From a checkpoint of a small self-supervised image encoder.
Model: 13.2M parameters, 48-pixel images, arch vit, activation gelu, num experts 8, layers 12, width 192.
Rows from block 6 of a small self-supervised image encoder, named by matrix and row number. Rows with one number belong to one neuron. Each number is 500 + 40 x the weight over its row's rms, rounded and kept within 0 to 999. All counts start at 0. Numbers have three digits each.
After each neuron's rows are labels from the 100 images, of 14976, where the neuron reaches its highest value: "strongest on" is what is common among them; "lies over" is the class under the peak. Only what is clearly more common there than usual is listed. The data: aerial photos of the United States (SatlasPretrain).
# fc1: MLP up (model.blocks.6.mlp.fc1.weight, 1152x192), inputs 0-191
# fc2: MLP down (model.blocks.6.mlp.fc2.weight, 192x1152, transposed), outputs 0-191

fc1.711:464444469449564495501447512489435475467505434485472547476431443528474476496568511492505528483575474479518538570455460512567509513527525494502551414562466511494560538477452515479522441517483492512484485473514471422564438471511506440474529526504486536501460475495513509476492509406526547485561416434540587426450479507468512513510482537552578537494554384436517521512536507468521467507525536490557458511499439511495496499485534423479546557511590448399525489512453496487544528497497515469442439500530495475450598558495519493460516508553483473506510524544436495533505490507509449575
fc2.711:558532507456555509553539527541444518510471557461475480548541479502566493454517536459418504531499497483513482520551482480446526511453484552469504445535490472505515547460514448489505530549455450474531514495520521504468501531458471539589506423539467506429584466518457501520578576543523451476508478390508474483452543493442503452508484530518462501452462429554498510438456503554511413435458445531488545467512520550504500476528516506536446463536429447450506492466564523457528503542474447400445458486461576500485427530611549530529502503546493498462487495450549510440501512445503511457
strongest on: crop field
lies over: crop field

fc1.452:497481537531442427473542465507516582523485505540444507555480503487492414408522522584511509524570474541445479480464554476495462476526533412537561576543530520523444465455524433524435547488501490466544543485516545498492525498472478526473471510503524503504490436533496516473547516509538535478476470518457524519498506483477562447434447462470474434428483518559539467467554456475511471541512551462522493500457477474544489526561454457482467407393497540536507531542570527491481460456405564468520507543513472454571500554505530530435412528512449465469547479522506503529469479561567541474
fc2.452:481460511523477527413493512536519508466452531451467492520507526479434573537516442511478486507493492484526448520550556504539531510485543487573536568542438548474505515432531428420526525517494491534503504499549570556494522468475491493476475528481515494474508475522492503472469497509497549499486568495485469538457492521469504576525425494556493413498499477549517483556446460477499526540503543484423440537511544432491580615450466491502456532480438503486465642530589497564458511510478511466533550502600542491457471512508517446551541521441438545406483540503493523538520525465576503496
strongest on: crop field
lies over: crop field

fc1.351:527477514460452504477487515507481491476419498538424465560526503475512431449461499498455542538464467473467465527420519456510470480505541472568628550572526489554466486437517506544499479456511478510517511459495534441498455516545500469424510563478527511511554491519460584493527511569495544474531522503439563553534482542513533542472456480438468513496506522512536469510503489465533470538531540498525448554459541515527492475554467467466550467407475573520492545545575473529487425525443501446512485542479444459541491484523465571442440476595431444462448508571472520508491404503527468461
fc2.351:492533504518482510510512441546484498432431548519494481429446482475462575505498432545473506524551482479553513507476552496436522508470503496485488426562477557502441473502539494496533535534420507545523553509541535521465539561502536480482478477530516503507471469553438453530501505524506559572459521538523493539426422574462440431536445507464535491526510449487551501518402496499512501477505552489467470461535486467498536478396518497501390534530448563492455594520571464471468548549521519451498571488457538484520490476412487504523513486569390548488539485477516503511504535507506435577
strongest on: crop field
lies over: crop field

fc1.560:495454536479466449464546435497571559505452534527434519469480465464516440360495551536500458466491518557507486427458519480473529493480507435501564563522589515508469508465501486506478542474515515472524562534519513499483541536433464514442488483495544435506491455495543499459537557563571475483453478496486542505494511499454496455396448475510461470467454546542539455518503473470506485564500584458454532521517543487493544461551464493505487390500459510488533453525569546563507469436413542579494483503499476460543509581535511527452436441537502471461530522528516522527502497574546537488
fc2.560:484504526486472542392491557496488522475534477468459459482486534462432526576460420542488503514497496500493454523556544567465527478474551451494471568533513549460476547457462437436540462495475554493528516492583582454533532499494503476473518523480479523486450478487451509467451514464542517518485566515481451537442446479475556567470379533498497506564461530547489470537442502519488490526547493519415493490559523451466549610493516496503498515447487542511486588501513540499430547439525539514567569492521532525497491467489489481541511523472439545471463541529579505585539506497535446580
strongest on: crop field
lies over: crop field

fc1.747:467503532490512481524525459522483518428522483510515420525482424429483469396481498558549588477533554487473486403431531524539490497518520526503461520505561487475535532510518448457568462531472550511535422510516453428468578512535482460497496540400467527526494501494477422515389459455507484503501466479497557486491435531473461426568475518530416581467506544517534481512483510534488467557505465502456518536577518509533461426544493509487508500531428539532494445486507488511469464421504481466545442472560504466535505531516428537539426450498420534491484536509539478497464472535532480503
fc2.747:503549470571520500546481526551492458509505442506471509554459580457488477516543501490394491548476476487512505491488495477530536481539559464557421537513452459498489477430478525563523482484519490521504462498460494464512485488534520541414524519480553519428600436444387546498474521484534456501518541634519496537415529471495519496512433480492506418526493492503459540520444512492558522527437489535557514500501510531493460528480505487499476451491501476482522517561551538455489502574501506501476578495522451441470497560565437464427471590495506444575472492532484525528492550510496607481
strongest on: building
lies over: building

fc1.18:441465491426503555516499526475517465560439508500436463468461554478534506485542505570476472492569470493515505543421508493568517588502556478478461539549517507493476554538524443495476498503475489505481459535453404517497492495496504448461522494425520510526500498444566525490457533514501439567485410566536596474504509500503542450535387503486567468480480501533473471518542512495511462427471470478422566449553529547506510568502561534516497483488552481479536513515511473450492503455530512475451460470479488566473491506496488468389430428502521484510463534477623489430458484526521542545
fc2.18:524497520511517507484520466493464570465500536528530506591600411534502451455510451475499455500510519477494479515491426483621502370474506524486488450470516456494531491444470422507473548472514536474482480494438478431535573479489451523486491449515465407440521484510446585495454476532472493436527482467479496452469459453509507479546478528506479528565463580527512581485572547531507426471538452493533488473461367493425442527520518489496512508501407500493455531492457533513480558452483494544485532520415433514501499498475477496500478454531491487556503495529431499486504522496501484479
strongest on: building
lies over: building

fc1.697:466444567517455477475561465504485498506442534509437487529494475465493487440519554551484479494600481523523587477445487475531540574515522558562579508529564498518464514500482460527542486525496466495527523523434472491512509511494488516451501456481523452464534460460510497514503497521478434570493517550485512507419502553526501453467429468487539430500472510509496484519488564505549416443466519464475525477502526523473519587561451535519511492351511532491472509539612519576543492459420525367500487483503489472528470539486474455411447500531454481480475557473498494488502469554532538522
fc2.697:527499546510511538468486495545522497465464502526451541534498481473507506483487455521476467541539506509516517535470497489453532476415467455457468543527525567458505542445473413481537541448437517491526491480535460473547566526481483521430483424484523424471506458483469583468439565541495493459503512475493514522439522462520492462481428550505485537580457480506505496517549536518492474476551452522481407514530439487468477557485503486486489483518411486471488551514514515508446563487428433454445513509385498569572444456479420528529359477542518455486569494488516589451513530507551466505
strongest on: crop field
lies over: crop field

fc1.87:493468547498441437446530449543517588505458479530464489483445473461498397440574516543544497442554502537493499467477514492520504496509502440474543576500545488475451508508478459503412521479467512457535516492513540532513500434441456512435501544518505442532435445443531514457545515527519526496485497499445543509515490478452558469379459488484460466457474588498502505498573410472504494502493504451568523495512499521498493523565438502523488381524502464493529478522558507537565520437483566542473483522514462455547511554496498532438467428481478464454527488558584515508439496542567527447
fc2.87:503504515545516523395491533455532502464458514431485483488537510516441513561494445522447449517507519493481443544516477501555530486467565482530495555492479517469503535468497485395542534509522521513520549523575570520552585495495511498510458410502482531511499469460474489469434534471566503491455577467509433508467492500496524555505423460491525455549429482549518477552467436489473542550537463506395431534532513413433539578448467502523543541487436433526484605491491537505441498478476499491543499503562517537501518536539547463536492519446458558459453535457533519564515503478541496565
strongest on: crop field
lies over: crop field

fc1.173:535517544586453522517515457497464448450478564476473522425453489464473481505504492530480544527529528544428528587462450484533488512512542487511564458570466516490481561465525447485463501492528469564553468501487507481504491411535433555509501521502538514487507459493480531503461515476459501468518506402562487384442474489486527418525499503483529464440508383480556498508548531485518457507537567506495453569487544529524490528475488472448502534457453473572548585483559525418523496430456483464498538519549441458572516508514464520461392532505449464495471477571463516467455461495517494488
fc2.173:421500477532525523532488496516543505435388509501476481539577467533473539478496514510537506501532467486559524520492570479511515491503497467598519520533406504486566502415480446437492544485463449515481521489574503554442507476484538485533503542549463541493482440521523492461520459492521508524549476554535524495457551506479522551577510475488486522485510484552490488487520442489457464444429508516624465522542480513546439544589500507516496537468473462489468513568621494492510508648435530447481516511488564492468477574529543492565442468487503495431530511438476532493494527479510509472
strongest on: crop field
lies over: crop field

fc1.196:508542503536500499451477445515492469428423475519502514427433442504438432467526508503476542528515511519501515591462497485572498532504540486552580398537493495485512554481561471493483438469528461494507442460521506466503488417486441550522503523508490515484481458427503566507453519455496520463489562416544524393433447466471509455492564466477558471491511402474566495493540477499545456502527522454568473574476473548429447473565457474469529489520527489506451503545550495471574534455455521494484509490564484459520521569521488550433498493487466501488550496552489532451420463462504518507
fc2.196:496496511558553503551505518503567520493449543470491493530520497524528503473501537505507485510511478515535541565527483442545515499483500500472471512519415491461591480468452457438497555514499488518512520517593493551474510472478485489538460490507486514464542427455485464458546478526521464492589526471499506469444524441504478486584468478516440526494552410519497545523504458482476460430406441529544433506547513528539466599503493505504521490546367443500539551515582505420531485586486462418482445508516509532476541539576537531532369481522460499450494543440519472539522508468480491478
strongest on: crop field
lies over: crop field