config.toml
num_experts = 8
pooling = "mean"
projector_hidden_layers = 2
optimizer = "soap"
warmup_steps = 280
Rows from block 7 of a small self-supervised image encoder, named by matrix and row number. Rows with one number within an expert belong to one neuron, the router's apart. Each number is 50 + 15 x the weight over its row's rms, rounded and kept within 0 to 99. All counts start at 0.
Before each expert's rows are labels from the 100 images, of 14976, where the router gives the expert most weight on average: "colour at peak" is the nearest of a few named colours to the mean colour under the peak. Only what is clearly more common there than usual is listed. The data: aerial photos of the United States (SatlasPretrain). In brackets: how many of the 100, against the usual share in percent.
# router: router (model.blocks.7.mlp.router.weight, 8x192, trained with AdamW), inputs 96-191
# up: expert up (model.blocks.7.mlp.up, 8x384x192), inputs 96-191
# down: expert down (model.blocks.7.mlp.down, 8x192x384, transposed), outputs 96-191

# expert 0
colour at peak: grey (88 vs 56.1)
router.0:58 49 27 53 61 44 48 52 62 60 67 61 35 30 33 45 31 46 54 17 88 59 41 35 58 56 61 86 69 74 29 67 51 34 54 43 63 56 46 43 45 53 86 49 57 48 41 71 41 22 68 41 45 57 67 43 33 63 66 35 34 38 53 49 67 62 42 53 43 40 45 81 32 22 53 60 39 40 44 41 46 57 80 49 28 44 19 59 52 54 56 51 53 58 58 65
up.8:41 41 40 44 29 36 37 29 67 63 38 65 54 68 46 46 27 60 50 57 76 41 48 61 48 49 33 67 45 52 26 28 71 40 53 51 08 36 59 57 44 25 42 58 59 47 44 52 48 48 61 61 37 57 75 37 45 45 51 57 42 52 55 60 69 49 52 39 50 62 44 70 58 54 75 43 42 74 51 21 42 44 65 47 58 42 39 46 41 43 56 32 83 80 33 57
down.8:84 56 48 75 50 35 56 46 21 36 59 76 39 45 36 67 51 50 60 59 39 53 61 58 51 27 63 53 45 26 50 86 26 59 62 64 63 45 52 34 43 32 67 71 21 22 56 44 57 56 35 48 57 45 37 51 66 56 41 60 49 37 62 41 45 64 38 59 33 33 35 40 54 49 53 65 67 34 77 66 52 51 41 36 72 75 54 57 38 49 69 75 46 08 66 74
up.9:55 63 65 44 75 51 46 50 53 59 43 60 60 38 29 22 24 23 28 34 40 76 49 54 46 50 69 53 52 49 38 53 41 48 53 73 33 70 26 40 47 21 76 48 56 35 53 76 60 99 57 79 33 71 42 52 18 27 30 69 34 43 60 58 68 43 53 46 25 42 29 38 64 44 25 50 58 61 50 29 63 14 36 46 78 67 25 24 60 62 47 40 39 42 57 40
down.9:50 46 40 38 45 49 61 45 38 56 81 37 38 61 48 57 44 65 59 46 66 52 38 68 36 45 51 62 61 61 59 27 43 37 49 61 48 29 65 55 78 65 34 61 70 67 61 74 56 38 35 40 43 72 33 28 80 65 69 39 58 53 46 67 38 52 65 52 64 58 88 58 54 51 36 89 22 58 60 45 42 75 82 59 82 32 70 32 56 56 41 69 60 28 55 67
up.10:63 57 27 58 75 58 58 64 52 32 27 39 76 49 61 52 72 67 46 32 27 56 64 61 50 57 54 21 53 37 59 51 33 50 16 40 48 34 20 61 54 40 51 57 36 62 51 38 36 50 32 98 46 31 64 54 60 32 52 48 71 49 52 60 61 66 50 71 61 55 34 57 46 87 18 48 74 58 37 27 25 36 63 28 51 53 35 62 37 64 46 35 54 51 42 51
down.10:55 65 53 24 57 50 62 37 48 54 37 52 70 44 44 59 65 74 16 46 48 37 40 65 40 38 38 47 36 87 33 66 33 44 32 59 92 61 69 65 61 36 51 41 57 49 51 74 52 44 73 56 45 50 32 08 42 51 49 48 46 38 38 31 40 51 24 67 50 51 64 58 20 70 50 65 42 42 35 45 41 42 57 51 24 38 43 25 48 44 58 24 51 40 62 37

# expert 5
colour at peak: brown (91 vs 36.1)
router.5:63 50 56 30 25 59 67 17 62 31 31 80 43 67 53 31 60 43 40 48 52 74 24 66 55 43 22 66 31 52 59 52 41 40 59 70 32 31 54 52 82 70 24 38 49 72 43 43 55 85 60 30 47 54 38 65 26 56 38 42 52 54 72 61 66 68 60 39 51 32 34 47 48 48 58 22 82 77 63 73 51 43 55 50 26 46 67 32 61 58 32 66 35 71 41 81
up.8:71 73 55 30 78 62 24 54 46 73 87 63 75 11 46 50 33 24 90 54 49 51 58 59 57 36 60 66 69 42 62 34 61 43 62 38 40 37 70 31 38 71 46 60 58 67 78 46 39 63 24 60 51 69 68 46 34 60 51 57 27 76 51 55 48 38 62 10 29 26 41 46 66 13 54 62 48 67 25 49 66 41 63 42 37 42 49 54 47 58 47 69 60 10 39 55
down.8:49 43 30 54 60 52 77 53 33 64 15 34 55 78 68 42 65 67 12 29 58 44 65 83 65 37 55 50 44 49 34 25 48 56 48 55 43 56 37 56 33 42 46 47 79 44 53 49 41 27 77 17 70 69 20 59 50 44 53 49 64 69 30 53 68 42 34 66 71 84 44 53 60 59 46 63 43 50 52 47 71 77 37 39 15 56 54 37 55 52 31 59 65 17 67 51
up.9:50 66 63 40 46 46 54 57 62 24 30 57 31 62 59 67 56 43 29 44 58 30 40 36 54 29 48 56 59 43 48 72 38 59 70 68 46 55 53 45 58 59 53 46 75 36 66 27 31 65 35 69 59 33 93 39 60 59 52 53 59 56 33 41 68 34 51 41 43 75 44 53 45 40 44 89 47 41 21 18 52 49 69 34 66 51 64 34 50 34 46 49 51 54 54 42
down.9:48 31 66 57 65 50 25 65 31 62 41 32 84 63 30 35 67 64 41 87 32 55 36 70 36 59 62 56 43 80 41 59 59 34 61 66 57 41 30 51 71 41 53 45 41 43 70 81 44 51 25 34 71 50 63 38 54 61 61 41 71 49 50 47 58 75 71 52 52 59 37 32 41 61 48 38 54 58 32 48 61 49 16 60 52 42 61 84 73 36 46 35 28 57 52 38
up.10:27 40 54 46 49 25 60 53 48 62 54 42 34 63 51 61 49 34 46 45 29 51 59 32 58 42 52 48 59 67 42 46 78 46 37 54 60 72 42 27 04 40 38 22 55 55 45 74 56 47 51 63 32 53 30 67 44 73 68 57 45 36 54 56 40 36 74 65 65 43 46 38 47 57 49 38 54 67 32 22 62 61 37 75 46 73 26 54 50 47 41 61 45 16 59 67
down.10:32 52 57 20 51 53 33 58 31 31 28 58 69 32 63 36 53 54 75 67 38 57 57 51 34 65 46 48 57 47 57 64 13 53 38 30 34 51 44 41 31 54 67 66 23 53 38 63 50 67 28 59 53 54 54 49 64 30 60 35 52 78 53 60 30 44 46 37 57 53 54 69 64 45 57 50 56 41 52 65 54 42 65 30 47 22 65 60 55 61 57 43 34 83 53 50

# expert 2
colour at peak: pink (56 vs 4.2)
router.2:32 12 58 73 67 22 23 60 54 32 58 25 68 46 59 50 33 43 64 46 51 28 60 47 33 51 46 28 52 31 70 56 84 42 55 21 65 52 48 55 57 50 59 49 77 37 59 60 33 52 34 80 62 67 50 38 55 57 65 33 40 26 72 46 56 42 47 39 67 38 59 58 49 61 43 56 45 44 69 11 55 53 51 28 67 54 62 61 23 40 35 49 49 63 39 45
up.0:48 44 52 53 49 30 49 69 54 35 51 55 56 16 46 79 64 44 58 50 66 48 45 45 29 58 26 56 21 63 37 49 07 55 75 36 37 40 74 59 37 31 65 79 65 47 65 57 53 52 67 68 30 31 51 66 36 58 41 28 58 54 42 37 48 46 34 31 74 39 59 33 44 39 73 51 52 75 43 48 48 22 47 69 60 56 61 28 41 36 43 45 72 52 33 46
down.0:43 62 34 67 85 43 62 69 43 41 76 45 61 34 91 63 30 64 51 35 45 46 80 51 50 39 59 34 51 34 50 40 68 31 34 51 54 56 46 50 50 79 51 49 60 41 56 47 52 33 60 35 55 77 36 26 72 70 20 57 45 50 52 56 68 52 42 40 26 51 51 28 59 38 55 64 23 56 34 55 40 49 37 62 52 66 52 77 44 68 16 62 57 22 44 81
up.1:53 65 43 55 46 83 41 42 47 50 75 61 58 60 47 51 36 55 55 64 60 45 46 24 51 37 39 44 57 57 45 60 83 57 25 41 53 59 39 48 44 61 38 39 47 32 46 53 34 72 59 71 34 55 43 52 48 43 50 39 45 37 46 23 67 77 45 64 24 55 46 39 55 57 31 40 59 23 52 51 50 32 31 60 44 44 81 42 32 63 51 45 48 20 42 23
down.1:47 48 51 55 39 32 33 38 60 40 54 40 54 35 33 52 50 35 70 66 65 50 44 67 43 50 33 56 44 57 57 60 40 27 34 30 45 53 59 72 51 51 47 49 61 58 39 60 32 47 27 71 84 55 41 29 41 65 43 54 54 61 37 61 69 50 66 45 58 33 33 59 52 63 62 14 47 59 40 31 73 26 41 66 55 30 63 18 84 74 48 66 63 21 40 43
up.2:67 52 76 36 31 50 61 74 40 54 53 56 47 64 39 43 47 73 51 62 58 34 29 44 62 47 22 75 81 54 59 67 63 49 67 62 61 93 45 30 30 33 45 50 62 59 57 42 59 11 35 60 56 48 47 40 65 57 70 38 52 64 66 28 38 58 53 52 85 34 70 41 62 51 37 37 59 39 41 73 66 25 59 36 38 56 53 55 70 43 57 20 58 37 38 41
down.2:59 61 46 67 93 21 40 43 47 46 39 21 60 59 46 37 78 35 54 56 75 56 42 42 63 43 58 28 32 37 39 44 59 42 54 94 19 28 59 60 40 25 40 54 63 55 50 58 55 78 23 58 35 62 65 56 37 48 69 82 54 52 43 54 42 51 39 39 22 51 33 53 63 41 48 54 54 71 64 28 47 53 71 30 66 45 52 64 16 73 59 43 61 62 55 46

# expert 1
colour at peak: grey (87 vs 56.1)
router.1:40 51 87 45 51 62 43 62 30 62 33 32 67 34 45 58 85 47 52 58 28 41 63 63 64 48 23 39 38 25 59 47 36 50 45 48 40 49 46 56 25 42 50 44 42 43 70 44 35 69 32 50 54 56 36 46 77 24 24 60 95 63 36 63 40 39 58 52 47 61 55 07 72 76 47 61 51 44 45 57 54 33 25 43 66 48 50 38 53 64 50 64 35 35 57 19
up.8:59 42 73 58 37 54 59 26 55 43 44 67 48 53 16 67 73 62 22 42 33 40 37 60 40 63 50 58 45 59 56 35 27 46 88 54 62 28 52 80 41 58 39 45 64 34 48 62 55 42 92 44 42 27 46 28 58 57 70 52 47 76 71 41 23 52 61 63 34 51 55 55 53 31 55 64 36 33 49 29 80 26 48 57 67 59 50 63 71 62 28 78 57 40 38 46
down.8:50 71 34 49 62 48 70 61 57 65 59 62 01 19 71 34 20 44 29 54 43 67 34 37 62 45 28 25 84 13 33 76 60 53 25 61 63 34 62 60 34 51 28 48 55 56 65 44 47 71 13 35 50 80 55 61 04 43 80 62 50 20 46 67 51 39 45 37 55 47 57 56 38 48 30 58 62 61 55 35 39 52 68 39 28 30 51 35 56 52 57 62 60 29 66 39
up.9:58 41 39 45 52 71 25 42 52 59 64 27 29 75 83 54 71 51 55 37 46 43 59 53 46 51 33 49 61 38 14 48 49 37 26 66 44 26 70 68 53 42 26 35 43 55 43 61 25 42 64 52 41 49 12 49 52 34 22 54 56 41 34 47 44 60 40 21 67 53 63 40 53 60 54 47 48 32 57 39 65 61 23 41 44 69 45 46 25 50 49 26 42 43 28 56
down.9:49 45 58 63 13 79 32 72 41 48 56 39 54 32 50 58 66 45 40 36 40 59 48 45 37 43 44 56 50 82 80 52 40 53 39 48 39 49 59 19 52 58 68 21 18 59 62 34 40 46 44 51 51 41 39 44 61 76 59 46 47 23 24 52 45 50 11 48 44 49 47 40 36 54 50 16 71 37 30 66 44 68 60 56 34 49 46 23 43 30 64 78 36 41 67 50
up.10:68 65 38 46 37 53 50 24 66 57 62 44 63 26 46 39 62 31 32 44 41 66 50 46 53 95 45 40 51 58 35 32 32 46 32 21 48 51 57 69 51 40 50 41 40 00 51 57 55 35 43 31 74 62 56 48 67 46 29 63 33 69 76 53 53 60 37 44 34 40 53 46 75 19 62 42 48 56 53 55 54 33 52 49 58 77 44 46 42 36 43 67 48 56 82 53
down.10:48 57 46 51 65 43 51 65 42 31 66 24 64 58 89 37 45 38 61 47 60 21 53 51 36 38 79 46 63 74 53 59 52 35 69 48 52 61 53 46 47 49 61 74 70 65 49 52 60 39 33 43 72 47 62 57 44 49 70 43 72 51 48 72 48 60 56 32 53 51 61 48 43 73 47 29 41 55 52 18 40 82 65 06 86 65 80 65 68 42 50 55 57 74 51 60