A small self-supervised image encoder, trained from scratch: 5700 steps.
Rows from block 4 of a small self-supervised image encoder, named by matrix and row number. Rows with one number belong to one neuron. Each number is 128 + 24 x the weight over its row's rms, rounded and kept within 0 to 255. All counts start at 0. Numbers have three digits each.
After each neuron's rows are labels from the 100 images, of 14976, where the neuron reaches its highest value: "responds to" is what is common among them. Only what is clearly more common there than usual is listed. The data: aerial photos of the United States (SatlasPretrain).
# fc1: MLP up (model.blocks.4.mlp.fc1.weight, 1152x192), inputs 0-95
# fc2: MLP down (model.blocks.4.mlp.fc2.weight, 192x1152, transposed), outputs 0-95

fc1.105:119138118154124129160095085116106110161101135113208110156071149148143165149116138115149135111112145104089118112104113081145130170152134108131114149090155140113127103161158120102158114130136166113110133133158140128136130095106151139127135072144147090117092143141089107140116163141161137136
fc2.105:108117135124085102182131142169093114151163137138173148128159131085104145126097110180122156145139138104126130130126163135138149141088114133126154133152090132151140163115149130113129068126115090122134140133129159165138139112110138108157115133151125143121128136164126146103108140143136132093
responds to: building

fc1.389:100138117091145117112117117147096093112060110150094115125081116108109099086082122106154131110123128176135122145124119093067140125130119101162214127150101120142140090118134173164131144127156131134113164128145124143066108114123154103144089112111105134140097153143121152085135127121101147145
fc2.389:133152127147129112144118111107101125137112065145150112143114139144144154130150143148079136155144141082138137087136139123100098101134147167108132130164153171131107132157119151115134130105125159121158147118127174164112141120118121118098146172161166098150125150126126137184156132113136156106
responds to: crop field

fc1.337:119144120151137113098124119109098090143123130159126126122156097151139130122136097085142141124128134107127108106121128152142128128143136154115106169129144134140121102174126118111133166133125142114130138146108146124148163142113129108142157104122137096132137144142118165105103086100156138098
fc2.337:112128132152135139125141165152149143123144132100164104161127104133168150180074066116125128120129126110109137156125161136143118126131095070102101154098124096135116134125127095113124088109128156141143172124129147176132078166143127132106121140126114123135146153099122074125099119125140156137
responds to: building

fc1.157:093070091120101160132159092134152122095151145123118110125115138117119152072117096146132150112119094126111135120117157128096132154137137114131147159116136147144157118131105132105157136123110115104085102135158079155096132115133112128181128133145124118152137110140096131174123155146135156102
fc2.157:107108109126135095174134152112152095085173130108156139123129070136109131167129181128172134104146122166123119112112181128183097096113115116161090112108121067119121160129122146144121117138125127117104169097127138126116156132172144160114149082117138126140171134111111079111111117099124130138
responds to: building

fc1.340:093122137105122117156172114141136113161150140146136085087120095089099099124126110147155150101166125131117092155109151138152121117160179130129153100121095133097144135134114121099133131114109133161123114132140125133124138102097100105136108132098134166135135108087137151117088113127118147110
fc2.340:113142160155104129145124115091145116096165175156126125125125067126108136140152116143154126163146125148108147146146128121150136120131132119144101181079133128080172089134127118135136194137174116122130118117130116093139114111126117147135109071134126072125114121130136090128080115096138124164
responds to: building

fc1.555:114164153141144136163089080132104107167106103129210112130058151132144161117129121095145146146115148102103108126110108077158146176163109113132120166084158131108122092160143120105119137096136144127142135145134122128152109101114163125133133104156128088111119153126107116131134144149178155124
fc2.555:123118114109086113160124147137100088125188141157152167117165131084119155142117140189094152102149141119143146139137151124150139125095115139122142130146109133167170151105153128095152069133159122124112128146123164158136146136122146095139096097123120138137092114181112155090094136134126110106
responds to: building

fc1.492:125125105101114126171114123133111078126098117138107105098125163133134143097119111126119175133160143139123098132112141137139149141118125099098116189102127156155123106192105175138146116115116151085117141136098091129116115162144120155135170116150160100119121107175094167163096124115161117115
fc2.492:100140120134190166115139154106147104141139163110160148162092167131179193140095085101120148091141145107119133136111142135178129106139125098155116084116093093123108145136147126112130088117124131104124139105113150142120104109136140133169118128112122114123141143118118096103116128122116135121
responds to: building

fc1.477:131132117118158185093147143128088079155097114171102149180086128126143113132121146146155098154133129110095132141110141106104134137152119139151180153180124128113162112161121108131126117117135109156122130129133129073099131119118182132132072141111129141155109158122094178102138128160101129137
fc2.477:128158123132120147171134083134119136133110087155127141142105150158133167151095136150093152130110124150154134137129124128132103089138131149073099099155151150143152153116100138136138109143105117119127116135131123171130117148124124132125144144163153135139120119107126072144203115140114135154
responds to: building

fc1.162:114150106185126120114148104119104049102136119128067145149158129138155137128110125073117087103141120117119120141148144177127128161107113080148115144169107096124121138141145138092102125117157124125142124090132137099120113092121145129119083145056115163153128139166145124088134130131138060102
fc2.162:140118139058184147135128130108142188153121182158148128135145135127093153111126121150173141126085148126104119097140163131093112123119103132091136151088157096117086123151157144130126169101088101135115174125113141121133123105123127144154154158130120139116129132101130151130141107117147164135
responds to: building

fc1.559:136114131128111104167102159126118126114104090100161155120156088121119112133118124126139137116150137175119125074102078140116164143095096141091166133156122112119095106149146100098115147134108130130174152104123115106119145116125178112179136132092108140147141115120125131082124124109129053122
fc2.559:122137146200173184159137106073137114091155142110114126084117118108107108131125099123091103131101138113113152151126147119167125120114148151118111082106129120120157111151136131157138129160138118139142094148137102106139114141114116125131121161107152082099132130135135193200112125121128110108
responds to: building

fc1.262:151122191103151157166116109103141119135087116105169142124116075123132078114084123165142138134149123136128137147131088140152164142156132124125151183127135092076093120145134121124148140117158120116125128081111128111093151101134107086144124128171164071107111162097105112081140104149129079153
fc2.262:099111112180105120122117140106143137095151150130085130130101125132140174134161195078134152143106114118109117091125113141133141114125131157146119141140116123218140126140118126113143088115137104143092146127149101149121115121106126136114131080096135190122119100111159166152120144098135099075
responds to: building

fc1.261:147074119117134115107092135127108098115166123125103153069131156157143170105111092102151131139132154113150116103104116168123137122149111144130147157096155107146100102163154120121145158152121138130127120109075096114122159169105148101168146136109117115153134104165120141156111115109113106110
fc2.261:127126140119172134146141155099163108135089176106177126161131114128156160144079122140113137118105134158128134121112179132154123109128124106105097117117132109124108152096134147133130095141116148119115168143118129150141095162109125119115122102133117099113120124110121089116115114156126140122
responds to: building

fc1.316:107129161112104110091142089101169114162139137149105114083089140107134137131123125151131114128097125112116143131149150120138106110179145080161145137108115136141128122112111116114144124160151117141124105134086127168125139136106112108107098124104158116131128136107104138151166105127111211118
fc2.316:149149128172171169142135114130134108101179124073166124085109112109138103159109125129124135128088146128114125142129089128182117142114151143156074104113131112101132091151134139132138147155152114118135078143100145120169152140083117120151111112130138086133125125083132120148118111128114132131
responds to: building

fc1.481:119145113159120107157107115120135123141113106149116129116112069122138123090117161130160141083145135129156106123145144156130118122100096122163136123147142113121112118165098094112110152164141074095137099097154114092114133095080113086157154147115142116128159139090107167132159090128151089115
fc2.481:165145168099110087111120183128147132095118122119138171121089115156132104121127163119084119155099127151128135121127118139142150161142134178072122135129106099136129127128138161095144105142161102096098183153139135141106164124119117114123100128106117132131139137143151141131107121107122100119
responds to: building

fc1.0:084095126100097125110179099112129120120100125107164143101100120136151086068136122140160147107108121141157156123164152160105143105134108139084162158133121146137081098132123096134133174142127111102127170168161134163130146101135124121140107087139172117184117121152132130138110123104176096124
fc2.0:115157134166144144136134151133115112121193080150130104130122166108152173162093126091141125126134131130098123149113137107133088148149133099150164110128127132140145164176086106138111068096124127156130104132129138121072132134143138115114138142142138182121137136123135110088136106110116142115
responds to: building

fc1.553:091132159124130112211103076103087119123112117126209120147076104151137148149092168099135130161130118123091117130131102073149150152126106121141130160121152135131139109135176145092145158112161137124127108100135145113126136090110142176145130095167127092112132141121127087123122161160134118125
fc2.553:162144094161102148135132153136091123132155141137129118109169127096142141110197147169127134135144127125117127169110132099158125131140129127170137146106094112139132139145136166120131125108153138139129142163076162110155114114103144101095109140103103131131111119118129156163103086124127133110
responds to: building

fc1.173:121143139111152096125125107087156147136133108131192102141073100153122099142110148105124095108122125155141111158110097079122103106116139096141139129159138117142127119089096185132140147134160136080151136084083146113085124165132115112148093131127160115139113107133131118096168107173118140138
fc2.173:141122125186143123091124139081121142108200140121121107123096113131146141118156130154136108136113138170128107108152094133103118107142137125123160109128109095148123104139129096138117157125160145129129126092135166156142145164084131132129128182147103164110147127123144157139161116146130151107
responds to: building

fc1.750:134115158123121116123128114133123115123068135168071114141103104077134113097110115144156108115120136131108134100140145105123132152150108159156190149185151151100130120139126159110131144139156128170131117139120151119088115148145154113135116128087127114119101140096111139080138105111114128144
fc2.750:133154131122104106173127106124122102079093114153134100171139118147167149116118145144095148131162126135123154104138109128091115113113149132099081132114145169126098130126098133101129092131077126127139142133112098113158148120128117122089136137131161158123120155151117108167113113103120151129
responds to: crop field

fc1.587:133134131119118127130103108119071056129103124131130129072098117145141121134128138143146133131135099109140137122139134071128128133128134103121113150128149141173119131154137109099139159094124107111123130165126127100139125101095119159063128068169135162173107162132117119159080113141139102147
fc2.587:126113133097157118145132160096137139086165106085124139140148167117131145100132137119170156164169113111116120117133142135134124138134135163118090155150063101128131145128136149128133109118134114111129115131117131139154195143110107081115106116104103110110112089147145172109106128103112127125
responds to: building